python train.py --train_examples=145000 --image_size=32 --method="byol" --moe="soft" --shared_expert=false --layers=8 --projector_out=128 --projector_hidden_layers=1 --target_momentum=0.996 --optimizer="muon" --lr=0.0018 --orthogonalizer="newton_schulz_5" --adamw_lr_other_params=0.00088 --batch_size=512 --lr_schedule="cosine"
Rows from block 3, named by matrix and row number. Rows with one number belong to one attention dimension. Each number is 200 + 30 x the weight over the matrix's rms, rounded and kept within 0 to 999. All counts start at 0.
# q: attention query, key and value (stacked) (model.blocks.3.attn.qkv.weight, 576x192, the q third), inputs 0-191
# k: attention query, key and value (stacked) (model.blocks.3.attn.qkv.weight, 576x192, the k third), inputs 0-191
q.41,151,222,204,200,153,216,184,235,156,207,246,183,168,203,131,175,196,234,192,229,188,160,234,185,190,282,220,164,266,172,201,148,198,199,219,212,212,138,217,205,243,220,174,255,216,250,208,214,227,232,194,207,243,120,171,208,195,179,162,176,220,117,202,169,200,173,161,185,230,212,199,165,252,225,196,181,191,192,189,274,244,196,233,282,204,263,286,193,220,226,188,230,211,176,228,151,211,244,273,193,202,157,200,233,213,253,162,204,161,173,228,192,235,197,268,174,206,231,258,268,175,221,206,249,217,172,208,175,203,191,166,206,173,187,174,189,228,161,280,222,247,249,191,189,220,193,153,237,193,192,200,205,162,189,209,189,242,235,232,218,171,166,156,208,215,190,239,192,196,256,205,166,173,209,228,243,171,148,164,215,192,201,213,237,221,233,223,162,182,194,254,175
q.42,241,162,208,167,196,226,206,183,172,205,189,196,157,177,192,155,241,157,157,208,259,159,216,198,201,224,235,160,204,284,240,187,201,214,190,233,183,198,152,228,237,212,243,185,204,197,202,218,190,251,233,195,189,211,274,227,251,204,156,194,179,168,201,229,202,196,182,195,202,187,235,246,229,242,191,172,276,180,196,227,202,177,148,226,156,216,182,213,198,225,146,139,188,202,204,194,173,217,219,199,185,208,188,226,230,254,200,151,219,194,229,174,213,219,211,174,205,214,177,219,209,221,227,249,187,198,207,193,207,216,249,160,185,238,188,178,240,270,184,221,213,212,202,215,184,173,200,191,247,214,222,223,201,199,194,218,231,212,200,237,172,226,193,202,289,236,213,255,223,219,218,257,232,244,196,220,215,203,162,123,139,223,213,243,217,218,196,148,185,200,251,159
q.43,204,200,161,226,181,201,211,161,128,149,253,196,230,236,209,172,171,182,203,183,220,195,221,191,240,198,191,201,161,225,192,246,231,193,205,241,230,126,163,218,188,214,207,148,217,149,201,195,151,211,224,194,215,179,200,188,163,210,142,135,193,217,210,179,225,196,187,205,233,208,253,221,203,183,233,187,148,180,210,147,222,180,206,248,248,230,241,201,188,188,242,194,155,166,226,239,160,198,202,243,182,162,143,154,167,210,225,195,165,236,215,230,187,181,210,193,177,179,230,187,203,195,220,194,215,167,178,173,231,229,216,181,221,185,169,172,199,210,223,183,213,197,214,191,202,215,200,169,252,190,147,242,255,188,222,178,262,217,225,231,207,210,217,190,243,192,205,217,220,179,186,177,215,168,217,175,214,217,165,200,224,231,148,204,209,153,245,223,185,155,148,206
q.44,139,207,204,155,163,244,223,217,243,128,180,206,244,195,218,216,236,237,198,229,245,215,205,207,181,182,219,218,218,189,187,195,203,198,240,221,153,177,171,185,181,236,204,168,230,228,228,183,188,213,145,178,212,213,185,212,256,219,274,138,162,124,158,206,205,235,209,223,185,223,177,200,178,186,239,172,212,214,227,149,236,199,231,199,221,142,189,197,192,223,197,190,185,202,209,216,251,204,201,258,181,202,196,161,211,162,188,217,135,184,200,192,178,200,144,239,209,203,145,237,244,220,207,155,197,163,192,146,160,190,170,225,169,250,159,213,169,225,214,241,181,235,228,226,180,227,224,216,212,210,212,153,196,176,177,228,198,178,261,184,229,201,198,195,124,204,204,216,163,184,203,132,192,184,209,223,218,166,176,238,211,219,203,173,181,149,194,197,246,207,172,198
q.45,250,201,236,167,254,219,236,233,183,219,216,208,243,191,175,172,229,207,205,193,206,180,197,161,244,191,230,186,185,217,206,173,169,180,193,267,205,224,171,209,212,204,258,256,264,183,189,198,291,225,300,223,196,182,151,175,201,211,174,173,189,206,274,224,262,185,158,232,237,171,220,133,184,185,226,232,227,224,202,168,192,206,186,216,241,262,223,205,220,200,163,200,225,211,237,182,268,200,185,214,196,208,238,193,220,189,207,192,160,171,158,189,154,222,245,239,222,205,234,155,184,213,185,220,193,201,222,204,199,230,205,153,192,225,171,236,188,193,174,238,164,173,187,241,203,187,217,221,226,245,193,187,275,197,241,299,162,222,189,202,170,166,204,226,178,222,195,193,272,225,210,139,182,147,203,198,199,220,243,246,213,177,195,207,191,213,186,232,151,211,204,184
q.46,184,189,186,233,131,186,229,146,190,188,233,169,184,234,215,209,188,174,149,213,215,212,228,172,193,181,194,202,182,209,167,196,191,195,188,141,196,216,198,162,243,208,225,196,180,212,170,230,210,185,263,227,186,235,206,244,193,251,167,205,196,235,203,217,223,155,171,245,181,192,187,120,202,233,213,188,168,205,235,175,144,189,206,200,199,179,209,216,205,205,149,169,211,194,214,181,176,183,217,196,210,163,248,229,193,236,197,170,214,230,205,208,211,208,178,261,210,271,197,148,198,175,244,203,228,185,229,199,213,158,220,197,219,198,180,168,205,204,150,156,183,150,213,187,232,188,190,182,142,214,230,168,144,177,168,206,176,202,234,144,166,223,249,166,188,180,201,224,204,279,187,185,180,237,187,186,211,216,211,220,244,137,165,219,230,186,191,207,180,176,217,200
q.47,198,156,180,169,227,202,145,211,195,212,170,223,202,185,144,169,202,141,227,198,232,240,171,221,228,179,196,177,192,194,188,191,167,208,142,165,186,202,223,204,187,219,263,218,242,236,217,241,191,146,186,159,167,211,234,155,212,159,215,185,260,249,250,228,177,194,226,220,201,227,218,172,213,179,137,189,178,189,225,189,136,236,156,216,243,169,188,228,220,189,184,187,215,215,207,189,178,218,206,201,187,228,269,219,209,225,176,225,210,235,197,198,179,175,210,193,185,228,200,192,204,175,200,227,193,199,226,187,222,214,198,210,194,247,193,229,230,157,128,212,184,160,228,195,151,231,194,213,197,213,152,191,200,198,196,192,179,171,202,202,233,207,219,232,200,208,128,184,157,173,231,194,200,198,246,223,194,218,153,220,243,143,178,184,248,206,251,225,221,206,185,215
q.48,186,222,226,203,179,165,223,177,217,213,241,215,198,143,129,200,216,230,233,201,220,187,199,183,201,184,237,168,204,172,178,204,157,140,186,201,188,239,177,220,227,171,219,193,205,226,127,186,176,254,252,286,186,250,202,189,239,195,244,226,184,153,204,179,204,224,203,182,200,241,211,205,189,228,199,202,194,201,201,185,218,229,216,213,233,174,209,220,186,230,213,249,196,172,200,186,238,206,158,269,214,178,236,179,204,182,233,183,234,181,198,157,216,204,208,226,242,143,155,179,245,230,146,199,198,172,163,223,171,181,149,144,212,251,215,233,213,141,276,191,157,223,203,233,163,161,264,145,192,232,211,199,182,183,182,211,215,153,185,260,177,211,207,212,139,210,213,245,205,181,168,198,246,152,187,213,223,195,240,236,201,198,217,234,118,173,224,189,205,177,188,195
q.49,195,201,151,176,184,214,185,192,143,232,245,201,231,244,227,207,212,246,182,203,191,132,241,233,195,224,184,185,219,201,208,190,223,226,223,157,167,185,210,124,214,266,258,253,188,237,196,226,223,202,171,190,202,145,185,189,216,214,206,200,117,189,217,207,169,216,226,202,212,195,180,235,205,206,234,264,157,215,180,243,195,208,194,182,178,184,173,212,175,216,171,187,197,225,216,269,200,175,175,212,215,191,220,222,162,171,222,177,248,180,223,218,146,227,200,211,197,166,165,171,230,177,282,223,279,138,226,175,220,188,216,267,187,206,207,152,186,257,194,216,182,163,171,207,224,231,278,194,203,239,238,248,198,183,219,193,170,232,210,185,161,200,214,190,229,215,213,236,182,209,221,213,168,233,138,207,271,165,166,146,226,203,201,189,187,181,178,151,164,190,223,215
q.50,170,186,180,184,157,189,159,197,219,198,264,180,171,248,228,189,124,198,173,189,144,136,226,164,219,223,229,262,283,197,185,183,249,205,201,143,245,171,188,215,227,190,180,226,177,192,239,167,243,164,213,188,189,159,273,225,175,247,142,195,211,221,193,237,245,204,195,212,201,220,181,156,209,196,183,195,203,246,208,181,138,259,190,187,195,198,217,164,164,210,197,174,232,170,244,197,226,183,213,207,187,180,163,205,202,192,197,200,221,210,194,167,248,202,194,205,204,242,213,186,217,185,224,170,217,168,150,268,191,218,235,251,200,201,220,248,205,186,225,194,190,237,169,186,249,121,153,243,177,203,184,238,201,174,233,222,238,161,218,219,173,233,153,189,203,159,218,223,149,232,212,194,232,178,236,199,223,205,157,165,194,221,244,211,196,232,194,197,196,203,172,235
q.51,197,190,196,168,216,200,233,222,211,152,173,188,216,222,206,161,221,161,211,184,212,219,201,216,174,178,190,205,169,137,186,270,197,233,210,228,215,181,173,237,140,195,141,179,247,170,175,207,189,232,215,208,253,201,219,169,148,200,184,158,220,180,210,211,225,248,168,240,209,193,217,151,161,252,176,146,187,180,219,204,165,218,193,195,215,202,203,170,195,191,177,201,217,218,176,196,167,234,235,185,174,213,207,159,210,270,253,190,244,167,255,231,228,179,192,238,217,171,190,229,217,216,200,209,226,204,217,243,172,220,178,205,259,183,219,217,201,160,166,189,204,193,167,231,214,219,188,178,184,191,174,191,211,211,175,187,184,227,151,213,198,247,248,209,200,189,200,173,231,187,120,244,176,166,241,148,226,159,183,278,196,167,180,161,141,184,191,193,242,184,198,181
q.52,216,255,228,191,216,192,187,209,214,195,186,223,189,221,200,185,195,174,278,202,164,193,224,178,195,203,225,211,199,154,208,156,224,187,235,217,201,167,168,205,170,202,216,208,174,179,159,215,156,208,150,214,219,167,184,139,215,191,191,217,185,197,170,183,183,142,194,247,222,204,189,209,160,199,182,182,188,187,175,222,164,141,223,255,237,212,199,175,199,176,236,189,208,207,196,211,186,200,183,201,190,187,169,168,200,140,156,190,152,244,127,194,173,176,195,179,200,194,208,213,174,242,169,216,164,146,180,281,170,201,186,177,205,189,217,156,259,172,196,225,194,195,191,176,208,204,226,244,249,182,198,146,180,181,172,206,216,242,196,207,181,162,147,233,181,149,171,229,223,164,130,191,267,196,196,237,197,246,172,244,224,141,188,171,170,256,195,147,164,176,214,192
q.53,235,249,179,173,241,205,204,184,219,239,189,177,208,177,211,217,179,156,257,208,231,245,151,184,175,146,197,205,235,207,192,168,171,161,206,215,192,209,211,251,180,148,176,174,207,210,214,177,199,238,210,181,219,233,219,173,170,249,184,196,166,182,195,141,195,244,233,218,205,192,173,191,224,204,189,193,217,193,165,150,238,159,182,198,183,210,214,175,213,230,289,246,205,189,165,205,195,274,207,177,188,194,177,147,238,187,152,180,174,181,198,264,206,159,194,176,257,151,201,238,173,212,197,194,215,180,249,171,248,229,132,212,242,185,245,208,195,193,129,189,266,233,282,228,193,123,186,209,197,162,191,225,218,210,244,199,222,255,173,151,194,231,273,190,164,229,236,220,236,210,180,232,184,196,247,150,187,204,219,216,282,215,149,189,174,208,215,194,158,178,182,180
q.54,231,202,220,197,117,217,148,162,154,176,249,147,205,185,198,192,191,195,209,209,171,146,263,142,213,209,239,206,187,259,173,153,187,173,210,183,180,245,225,226,230,230,214,178,214,188,185,231,197,193,209,193,180,211,172,195,210,215,220,151,213,227,237,199,201,172,143,252,157,194,159,185,205,225,181,226,214,250,169,236,171,196,220,239,260,215,209,230,206,231,154,214,204,232,231,218,213,178,261,192,193,172,197,198,208,250,172,168,176,161,196,187,211,203,262,176,195,219,204,226,224,221,193,182,264,197,261,217,194,201,166,228,156,194,126,226,244,170,251,202,212,271,195,202,243,182,200,151,164,243,189,227,265,206,224,210,216,159,259,212,204,232,131,239,249,240,183,209,199,210,171,227,234,191,233,234,186,170,163,207,191,130,213,231,232,184,133,182,233,232,231,239
q.55,172,182,266,232,201,194,246,189,203,200,275,220,221,174,154,145,175,183,172,202,179,176,222,236,142,206,229,240,235,169,217,186,184,211,202,196,182,152,196,164,166,155,232,150,203,165,191,265,235,200,181,202,258,149,214,230,196,189,157,149,237,213,174,206,199,216,191,220,173,216,207,218,210,244,177,194,206,205,229,255,216,197,171,240,220,211,235,239,223,200,228,252,182,205,209,147,187,236,240,273,195,201,207,222,184,191,200,221,186,189,254,164,196,215,202,239,196,228,222,249,184,199,234,230,199,195,235,208,197,173,202,237,137,176,216,178,194,167,132,210,197,187,207,228,168,178,210,221,207,192,188,260,181,197,140,232,234,215,220,251,234,239,191,223,228,271,240,236,205,189,226,209,208,185,220,230,233,147,206,246,209,191,207,212,160,202,157,181,200,221,200,234
q.56,228,213,213,175,129,191,201,198,166,225,187,162,193,206,164,211,182,189,188,213,175,156,226,256,233,182,254,244,210,205,185,192,163,225,197,210,222,174,180,207,174,204,228,255,168,162,207,153,201,200,215,223,208,211,210,236,209,214,140,180,173,214,201,157,226,169,195,234,186,189,153,175,202,202,237,226,213,181,183,222,187,194,205,193,198,177,201,220,191,205,178,228,230,211,210,170,199,214,206,193,207,137,231,242,161,249,166,210,189,176,167,188,186,229,171,180,202,179,132,184,166,182,198,232,215,167,213,219,228,198,226,214,173,235,221,221,189,186,200,223,176,242,174,229,193,177,206,166,201,235,176,226,239,161,200,206,236,192,202,194,210,153,255,154,208,188,244,199,162,253,181,154,225,240,172,222,167,159,181,203,151,223,190,268,232,178,168,155,156,254,203,198
q.57,197,266,229,166,193,202,177,172,254,233,161,183,225,149,212,211,220,186,155,224,216,181,209,179,210,221,213,197,192,192,155,190,186,228,118,169,217,234,257,203,160,228,176,209,193,209,218,181,175,226,229,195,172,203,195,208,172,238,205,209,182,211,144,223,191,159,188,206,190,218,155,155,197,174,218,196,183,246,189,185,204,188,123,178,219,201,220,263,131,181,198,213,193,195,196,221,182,232,179,207,190,182,147,146,183,223,212,205,181,227,146,197,157,203,160,185,197,197,223,169,177,198,212,241,165,191,220,175,163,193,193,196,217,241,248,289,235,205,186,161,208,232,182,186,172,193,221,220,217,193,203,187,177,173,204,184,159,183,176,233,226,217,178,209,194,224,220,140,186,156,211,213,205,203,198,171,249,211,194,224,224,199,262,188,177,197,207,189,195,226,225,180
q.58,158,171,129,186,221,227,189,198,203,117,212,184,170,183,278,185,180,185,241,204,197,170,204,182,182,186,151,194,151,168,176,210,212,219,154,205,149,161,209,225,160,141,183,184,225,137,211,195,207,221,190,201,168,207,219,238,141,154,194,215,221,230,162,214,231,178,155,258,224,141,225,246,206,201,219,199,179,225,169,143,133,215,183,192,211,240,254,218,237,157,233,171,182,202,199,168,216,157,279,217,250,273,168,184,172,222,235,170,205,214,218,235,229,133,202,230,202,157,173,190,210,217,184,141,208,229,252,204,195,216,189,180,159,171,223,221,192,179,224,131,250,188,240,179,215,206,161,182,179,260,191,195,237,209,200,146,274,176,194,209,237,235,179,188,217,209,220,152,218,166,172,221,283,170,225,167,167,207,233,168,274,229,213,214,183,219,243,238,251,213,163,246
k.41,235,182,189,146,106,199,185,214,172,184,234,182,169,231,169,167,190,141,158,191,156,123,204,192,172,233,183,175,168,207,159,202,138,235,243,188,210,196,195,208,160,169,252,197,222,225,239,224,222,241,285,231,159,161,169,197,205,191,211,232,243,151,239,219,220,194,121,169,188,241,211,237,225,230,209,142,209,200,198,215,222,262,185,164,248,220,233,187,202,247,178,163,196,197,226,220,227,190,205,190,202,143,234,187,195,183,195,222,156,212,205,197,206,208,197,187,240,198,227,211,172,172,213,216,250,241,197,169,196,120,199,267,237,172,180,191,231,240,169,198,198,186,154,134,216,263,267,219,159,134,200,217,180,199,211,122,176,189,183,238,158,177,267,139,206,221,187,185,184,258,196,219,208,178,212,204,236,179,193,215,208,234,209,223,179,238,213,253,187,157,222,176
k.42,160,146,147,160,88,150,180,192,177,182,197,249,210,224,199,172,182,193,153,194,197,223,185,221,216,240,198,197,185,262,192,200,209,204,202,153,184,243,160,222,121,228,182,178,155,186,201,217,161,261,220,214,148,220,194,236,243,210,245,212,190,214,162,213,167,177,176,212,206,207,152,225,214,188,245,188,196,183,250,162,207,199,135,170,187,213,225,259,216,195,174,187,119,221,197,158,173,207,119,144,226,187,164,202,206,205,166,140,188,169,197,237,202,192,271,169,187,178,209,229,217,172,163,225,273,178,200,206,202,150,220,171,229,192,186,207,246,210,150,224,190,183,209,180,261,226,231,179,190,203,233,178,199,173,178,215,214,253,195,244,217,229,163,282,234,191,176,216,159,197,192,192,210,185,166,205,171,200,194,197,195,190,166,190,224,292,235,226,242,179,213,183
k.43,195,143,188,212,171,172,220,212,152,188,232,186,247,227,204,207,220,258,207,210,219,187,215,169,161,256,157,200,183,236,225,223,195,178,153,181,202,222,165,201,260,226,208,197,188,223,167,180,226,182,172,247,219,227,166,184,157,188,221,233,219,177,220,218,197,203,242,210,201,178,247,190,245,236,185,214,200,164,242,185,199,191,220,188,198,186,166,208,253,198,197,162,191,141,230,191,225,219,239,249,223,184,201,203,239,231,182,188,189,161,235,191,201,186,209,153,209,198,229,197,220,249,196,229,212,170,177,170,208,197,216,196,201,203,160,231,250,246,224,235,217,121,181,197,179,185,146,196,237,196,259,217,200,185,276,243,210,174,216,177,162,195,182,211,169,201,209,168,211,215,183,193,197,226,202,185,169,182,144,234,210,201,158,177,220,217,226,171,201,176,214,194
k.44,236,213,208,164,198,223,184,191,226,137,237,240,199,257,238,201,234,211,210,204,256,202,164,244,167,221,173,208,200,190,173,176,251,219,212,168,214,183,214,215,203,224,218,187,182,258,214,215,189,229,220,161,244,194,140,161,173,238,117,152,202,159,183,180,188,163,182,208,207,226,236,186,207,231,250,179,154,168,167,120,211,203,207,213,207,236,234,135,196,158,255,212,201,169,156,164,221,219,239,160,200,198,206,183,164,175,163,208,198,234,191,206,205,219,180,210,203,223,165,219,298,210,227,134,121,188,226,236,191,183,223,167,198,221,224,155,198,171,224,235,213,178,227,168,174,204,155,231,168,261,221,219,215,215,191,203,214,202,247,190,213,227,207,164,150,170,205,235,197,257,208,187,247,222,166,193,198,213,194,239,199,226,236,219,236,199,206,189,187,194,154,234
k.45,149,171,252,164,213,191,217,173,149,151,148,207,200,191,218,186,236,252,181,214,212,202,244,134,156,209,260,183,222,178,215,127,203,159,257,234,204,232,189,220,227,220,231,171,184,254,183,135,187,237,225,204,170,171,168,211,222,207,185,210,181,229,209,218,187,215,241,258,214,225,240,192,156,240,161,196,263,215,149,171,175,161,241,223,200,199,175,211,194,194,214,178,210,181,209,242,238,172,163,211,209,222,160,154,138,237,207,246,213,161,227,182,179,225,197,262,222,189,200,220,228,174,163,194,208,238,246,220,179,206,174,163,212,244,179,243,198,150,177,201,208,147,181,197,193,203,222,217,248,206,167,156,189,185,250,195,222,182,189,178,233,195,228,162,221,189,204,206,188,155,179,202,143,178,202,228,216,251,224,278,202,189,256,167,208,229,247,236,140,177,177,217
k.46,213,239,134,189,140,206,229,246,282,211,185,199,229,184,193,212,235,237,186,216,254,209,233,174,245,163,191,249,241,204,174,253,214,199,186,227,204,191,182,188,202,240,152,193,216,190,229,188,215,178,252,195,159,240,202,201,227,162,214,226,216,246,207,259,202,213,185,215,158,198,192,238,174,153,192,263,159,219,213,305,181,242,179,217,234,176,230,192,248,156,194,174,225,205,186,167,246,180,157,203,182,250,200,147,201,194,206,213,189,143,250,170,227,212,200,187,198,182,236,170,179,193,206,217,151,269,212,187,181,235,225,196,242,192,254,209,194,202,196,187,136,208,234,200,180,172,195,183,162,177,181,174,164,206,220,185,229,218,192,181,199,213,240,178,234,155,211,189,214,201,179,211,226,178,194,205,225,167,214,217,222,161,252,207,237,186,189,211,236,192,181,238
k.47,176,187,164,217,252,201,189,201,241,139,202,193,225,211,178,190,209,207,276,184,205,185,199,231,195,180,183,206,194,211,209,179,211,211,192,176,211,232,158,202,262,210,191,171,238,200,227,162,272,239,179,186,203,259,235,208,158,235,259,180,192,152,170,220,199,220,191,222,201,175,206,234,161,159,170,192,210,205,194,249,155,176,189,214,183,213,175,186,208,216,263,223,220,221,154,216,196,164,220,214,223,225,194,183,179,197,172,210,175,170,199,161,238,207,212,201,193,238,213,213,167,184,185,166,214,192,249,177,199,220,174,193,161,150,179,184,165,151,167,215,232,246,221,205,186,160,159,228,228,217,218,179,221,243,188,235,192,176,184,200,199,220,248,263,194,196,257,218,161,182,146,149,147,190,186,172,232,174,215,149,171,181,229,133,268,186,188,154,107,240,188,213
k.48,173,239,233,193,238,201,201,136,175,171,142,214,176,268,220,188,201,236,172,191,196,200,183,246,213,205,228,199,231,146,166,185,184,238,220,208,176,209,205,137,180,159,151,213,156,226,191,152,199,221,210,215,209,226,215,171,167,218,170,175,268,187,183,202,159,184,199,197,225,231,199,215,217,249,189,206,228,195,194,146,156,243,270,203,193,236,198,248,223,209,276,214,200,223,154,181,225,207,202,215,186,218,213,172,166,211,237,157,296,204,221,171,229,162,213,199,197,174,179,167,227,228,158,164,193,211,161,274,167,220,199,180,207,215,238,165,187,181,190,200,168,181,175,220,173,159,222,200,184,198,182,217,255,163,195,175,194,177,173,196,208,189,254,208,164,221,220,193,234,201,223,161,240,196,184,177,200,240,189,179,204,209,148,244,144,212,248,225,217,161,195,235
k.49,221,153,178,170,172,180,208,236,231,207,211,193,190,160,223,245,131,234,229,265,274,242,220,213,194,244,210,218,218,192,206,212,223,218,149,193,143,225,201,218,256,208,206,216,154,199,235,200,199,182,170,237,175,188,180,209,201,191,177,194,182,197,170,228,209,194,236,201,184,245,224,235,185,184,200,175,117,154,251,168,218,249,173,204,187,204,160,199,161,199,193,197,209,201,277,222,147,214,178,174,170,182,200,165,163,175,220,193,199,189,140,166,142,234,173,167,195,134,187,215,206,199,188,195,197,208,191,168,219,224,201,213,182,223,201,161,196,233,218,189,180,228,225,255,217,271,184,209,194,195,238,172,188,181,223,199,180,225,202,171,192,181,200,194,263,255,128,205,185,228,152,205,218,213,241,176,203,184,159,181,187,188,207,191,233,171,142,214,193,147,208,201
k.50,223,268,192,163,180,191,248,148,200,206,224,194,179,146,148,218,190,256,162,214,204,169,207,198,219,241,157,199,201,210,208,226,175,187,186,205,164,207,142,199,192,171,222,214,256,167,191,192,196,194,239,186,139,170,191,228,215,170,262,189,192,229,195,217,229,178,226,194,184,234,186,190,158,206,226,224,207,245,246,220,225,203,250,181,220,219,224,199,167,165,216,232,283,195,235,215,234,236,224,188,217,250,217,212,229,186,192,188,171,230,219,207,182,208,146,174,199,177,254,230,151,211,204,230,236,215,158,168,276,195,247,197,214,158,211,193,218,231,164,186,166,228,151,214,246,217,236,201,209,170,167,202,164,221,219,167,218,215,223,241,187,175,207,202,216,155,233,201,222,194,177,195,233,208,167,216,178,144,193,156,192,200,203,222,111,183,209,195,166,182,265,183
k.51,150,219,220,236,199,178,202,186,252,174,233,233,237,278,245,182,202,180,155,150,182,185,196,197,133,182,200,190,265,176,194,164,152,192,210,145,220,191,206,236,106,216,147,199,189,195,196,204,206,134,188,173,220,228,179,231,191,206,222,217,165,217,191,205,199,212,203,193,233,189,179,191,190,263,164,246,214,180,217,269,200,184,196,222,151,215,211,187,196,207,246,204,205,234,204,241,200,209,246,194,226,187,246,209,174,172,173,181,132,214,223,201,194,164,207,250,217,223,213,209,163,199,218,159,210,223,187,198,145,193,209,160,202,190,187,251,213,137,182,219,211,183,166,205,164,159,126,150,210,211,182,231,187,214,186,191,199,236,196,214,181,232,217,246,186,203,172,132,218,174,183,163,210,200,189,152,210,212,185,192,181,186,179,231,148,173,217,175,152,186,177,176
k.52,230,142,215,201,246,244,194,142,200,247,170,252,209,125,227,174,187,205,202,194,171,152,245,207,144,234,204,134,236,190,198,191,174,228,180,207,170,228,229,228,204,243,230,231,215,168,241,251,209,188,196,230,242,247,258,192,251,171,208,220,193,222,168,192,249,207,201,220,181,190,190,194,210,190,208,229,242,210,144,203,127,216,226,254,225,191,151,233,219,204,206,201,171,240,143,272,184,166,240,237,164,172,151,179,205,213,178,241,199,181,226,255,215,244,231,191,235,180,203,220,194,211,125,203,256,210,190,226,186,154,200,201,204,159,209,234,223,222,188,225,205,198,175,200,215,175,194,226,254,195,252,222,207,218,211,187,187,242,230,229,237,245,213,212,182,237,185,162,208,231,228,209,196,196,230,222,199,274,217,185,174,199,224,163,173,214,170,178,220,163,172,190
k.53,191,192,272,271,191,179,178,233,222,184,215,236,210,202,190,222,218,190,204,215,213,245,220,208,211,135,218,245,235,228,154,231,158,226,241,228,225,170,222,175,154,214,180,206,202,160,201,168,207,170,120,223,203,236,216,189,211,219,213,146,230,164,237,203,219,206,183,191,222,215,258,226,212,175,170,186,166,154,212,195,136,151,222,189,206,220,222,233,212,194,179,228,142,218,162,229,247,191,233,242,220,184,242,181,226,157,199,139,265,175,208,222,267,214,207,197,209,223,245,177,186,251,216,162,193,190,224,183,216,203,179,163,159,176,243,249,199,212,164,190,216,192,208,158,188,169,201,234,181,243,213,231,195,201,192,217,173,253,199,183,157,155,233,204,168,195,220,158,149,223,198,220,205,235,244,200,227,222,212,238,202,194,196,196,227,197,175,200,255,233,236,171
k.54,219,204,117,158,131,212,151,183,217,181,200,171,144,184,226,231,280,175,185,203,232,191,210,265,209,202,202,219,212,215,207,186,223,192,190,209,156,226,179,206,177,203,159,213,241,215,192,203,169,235,292,197,229,208,149,186,224,216,189,162,184,183,207,216,253,134,180,194,127,205,130,268,161,209,174,218,219,230,203,221,193,159,206,235,195,218,167,243,161,189,214,154,208,179,180,215,236,261,133,186,143,214,203,175,187,249,215,211,213,206,224,193,232,204,215,110,238,193,216,247,175,253,202,228,269,212,199,205,208,175,218,242,180,220,174,208,204,238,172,184,182,167,240,204,173,209,198,196,227,183,197,166,137,161,169,190,214,164,243,187,198,220,180,191,203,166,198,222,148,190,196,224,230,171,229,185,174,106,196,146,217,227,261,178,170,221,223,168,189,227,189,197
k.55,190,198,176,203,181,141,187,221,228,185,211,240,123,212,172,232,208,216,227,201,214,179,207,151,197,185,165,171,208,216,178,266,191,233,215,214,214,191,200,227,196,197,215,258,221,208,211,190,206,233,220,183,163,190,191,170,198,139,223,178,183,162,248,253,147,193,230,204,205,222,203,224,198,246,193,202,218,202,237,238,200,181,220,208,214,211,191,258,206,200,238,210,212,170,240,191,176,231,243,202,249,177,219,167,248,167,188,200,202,182,226,190,228,221,196,214,171,187,180,155,159,213,189,268,197,181,247,197,178,157,165,224,227,167,181,202,196,181,175,258,182,210,274,153,250,157,244,209,190,159,199,203,212,202,214,208,168,204,177,272,186,237,225,229,215,203,205,184,202,187,197,172,185,201,236,133,217,141,196,203,173,238,210,204,200,250,210,237,224,219,188,211
k.56,239,208,221,195,181,179,197,215,213,167,215,262,171,207,206,210,196,187,187,172,169,171,190,222,240,231,206,180,181,247,162,171,166,154,205,227,164,198,206,179,201,198,246,195,174,145,207,243,191,196,241,173,142,163,179,158,220,163,230,210,198,231,224,199,196,213,215,205,195,209,155,182,209,173,242,238,219,243,156,205,231,181,210,209,253,207,239,214,164,223,201,193,221,198,112,150,190,228,182,134,172,165,163,222,202,199,202,242,202,249,193,231,206,177,163,201,212,198,201,206,166,251,216,215,209,239,191,197,236,183,262,146,208,290,258,215,239,209,240,213,175,220,188,204,174,212,202,219,203,227,160,197,180,147,181,180,202,220,189,180,204,226,187,209,236,202,225,181,209,209,193,194,223,183,205,161,163,216,217,239,191,194,223,248,174,196,196,198,230,232,227,246
k.57,163,225,274,203,196,225,159,130,185,275,239,191,166,228,178,249,174,245,207,166,242,145,162,194,203,198,179,196,163,166,145,200,203,184,224,245,214,255,225,189,213,179,237,187,169,211,210,158,134,141,183,194,188,156,200,216,212,198,233,168,161,218,178,211,173,217,226,186,197,174,180,211,138,205,206,181,213,207,192,186,207,153,231,267,184,214,168,177,176,177,225,199,215,205,207,191,208,230,255,208,206,227,183,197,260,205,185,187,244,208,247,172,193,227,222,216,247,177,248,189,159,179,200,208,211,178,212,203,231,229,225,151,251,208,206,199,209,278,190,164,175,173,189,211,184,224,245,196,201,176,170,171,206,214,188,206,157,248,223,225,208,200,173,214,205,209,207,232,208,209,211,198,189,192,210,220,203,157,196,166,180,167,185,236,225,232,273,244,195,201,167,212
k.58,206,197,211,213,239,239,239,173,192,208,194,124,211,230,220,224,202,178,207,209,182,197,279,188,198,221,247,182,190,221,271,195,180,232,136,199,222,148,175,223,160,195,185,202,167,238,233,168,226,179,168,215,183,151,185,201,205,260,190,255,156,236,191,238,224,195,256,189,235,178,239,164,188,222,144,173,192,208,158,221,266,192,209,185,244,191,187,210,198,249,179,210,225,211,208,192,177,216,266,271,264,265,242,219,220,166,244,241,140,178,166,133,204,196,229,198,184,234,244,229,188,240,253,204,186,210,221,175,230,196,189,212,230,180,207,188,242,181,186,207,230,197,239,189,160,153,195,170,166,244,198,258,170,144,181,213,221,183,254,191,194,194,167,198,199,142,212,172,217,157,212,227,233,161,204,215,199,189,216,139,236,208,157,237,208,152,207,197,196,193,259,154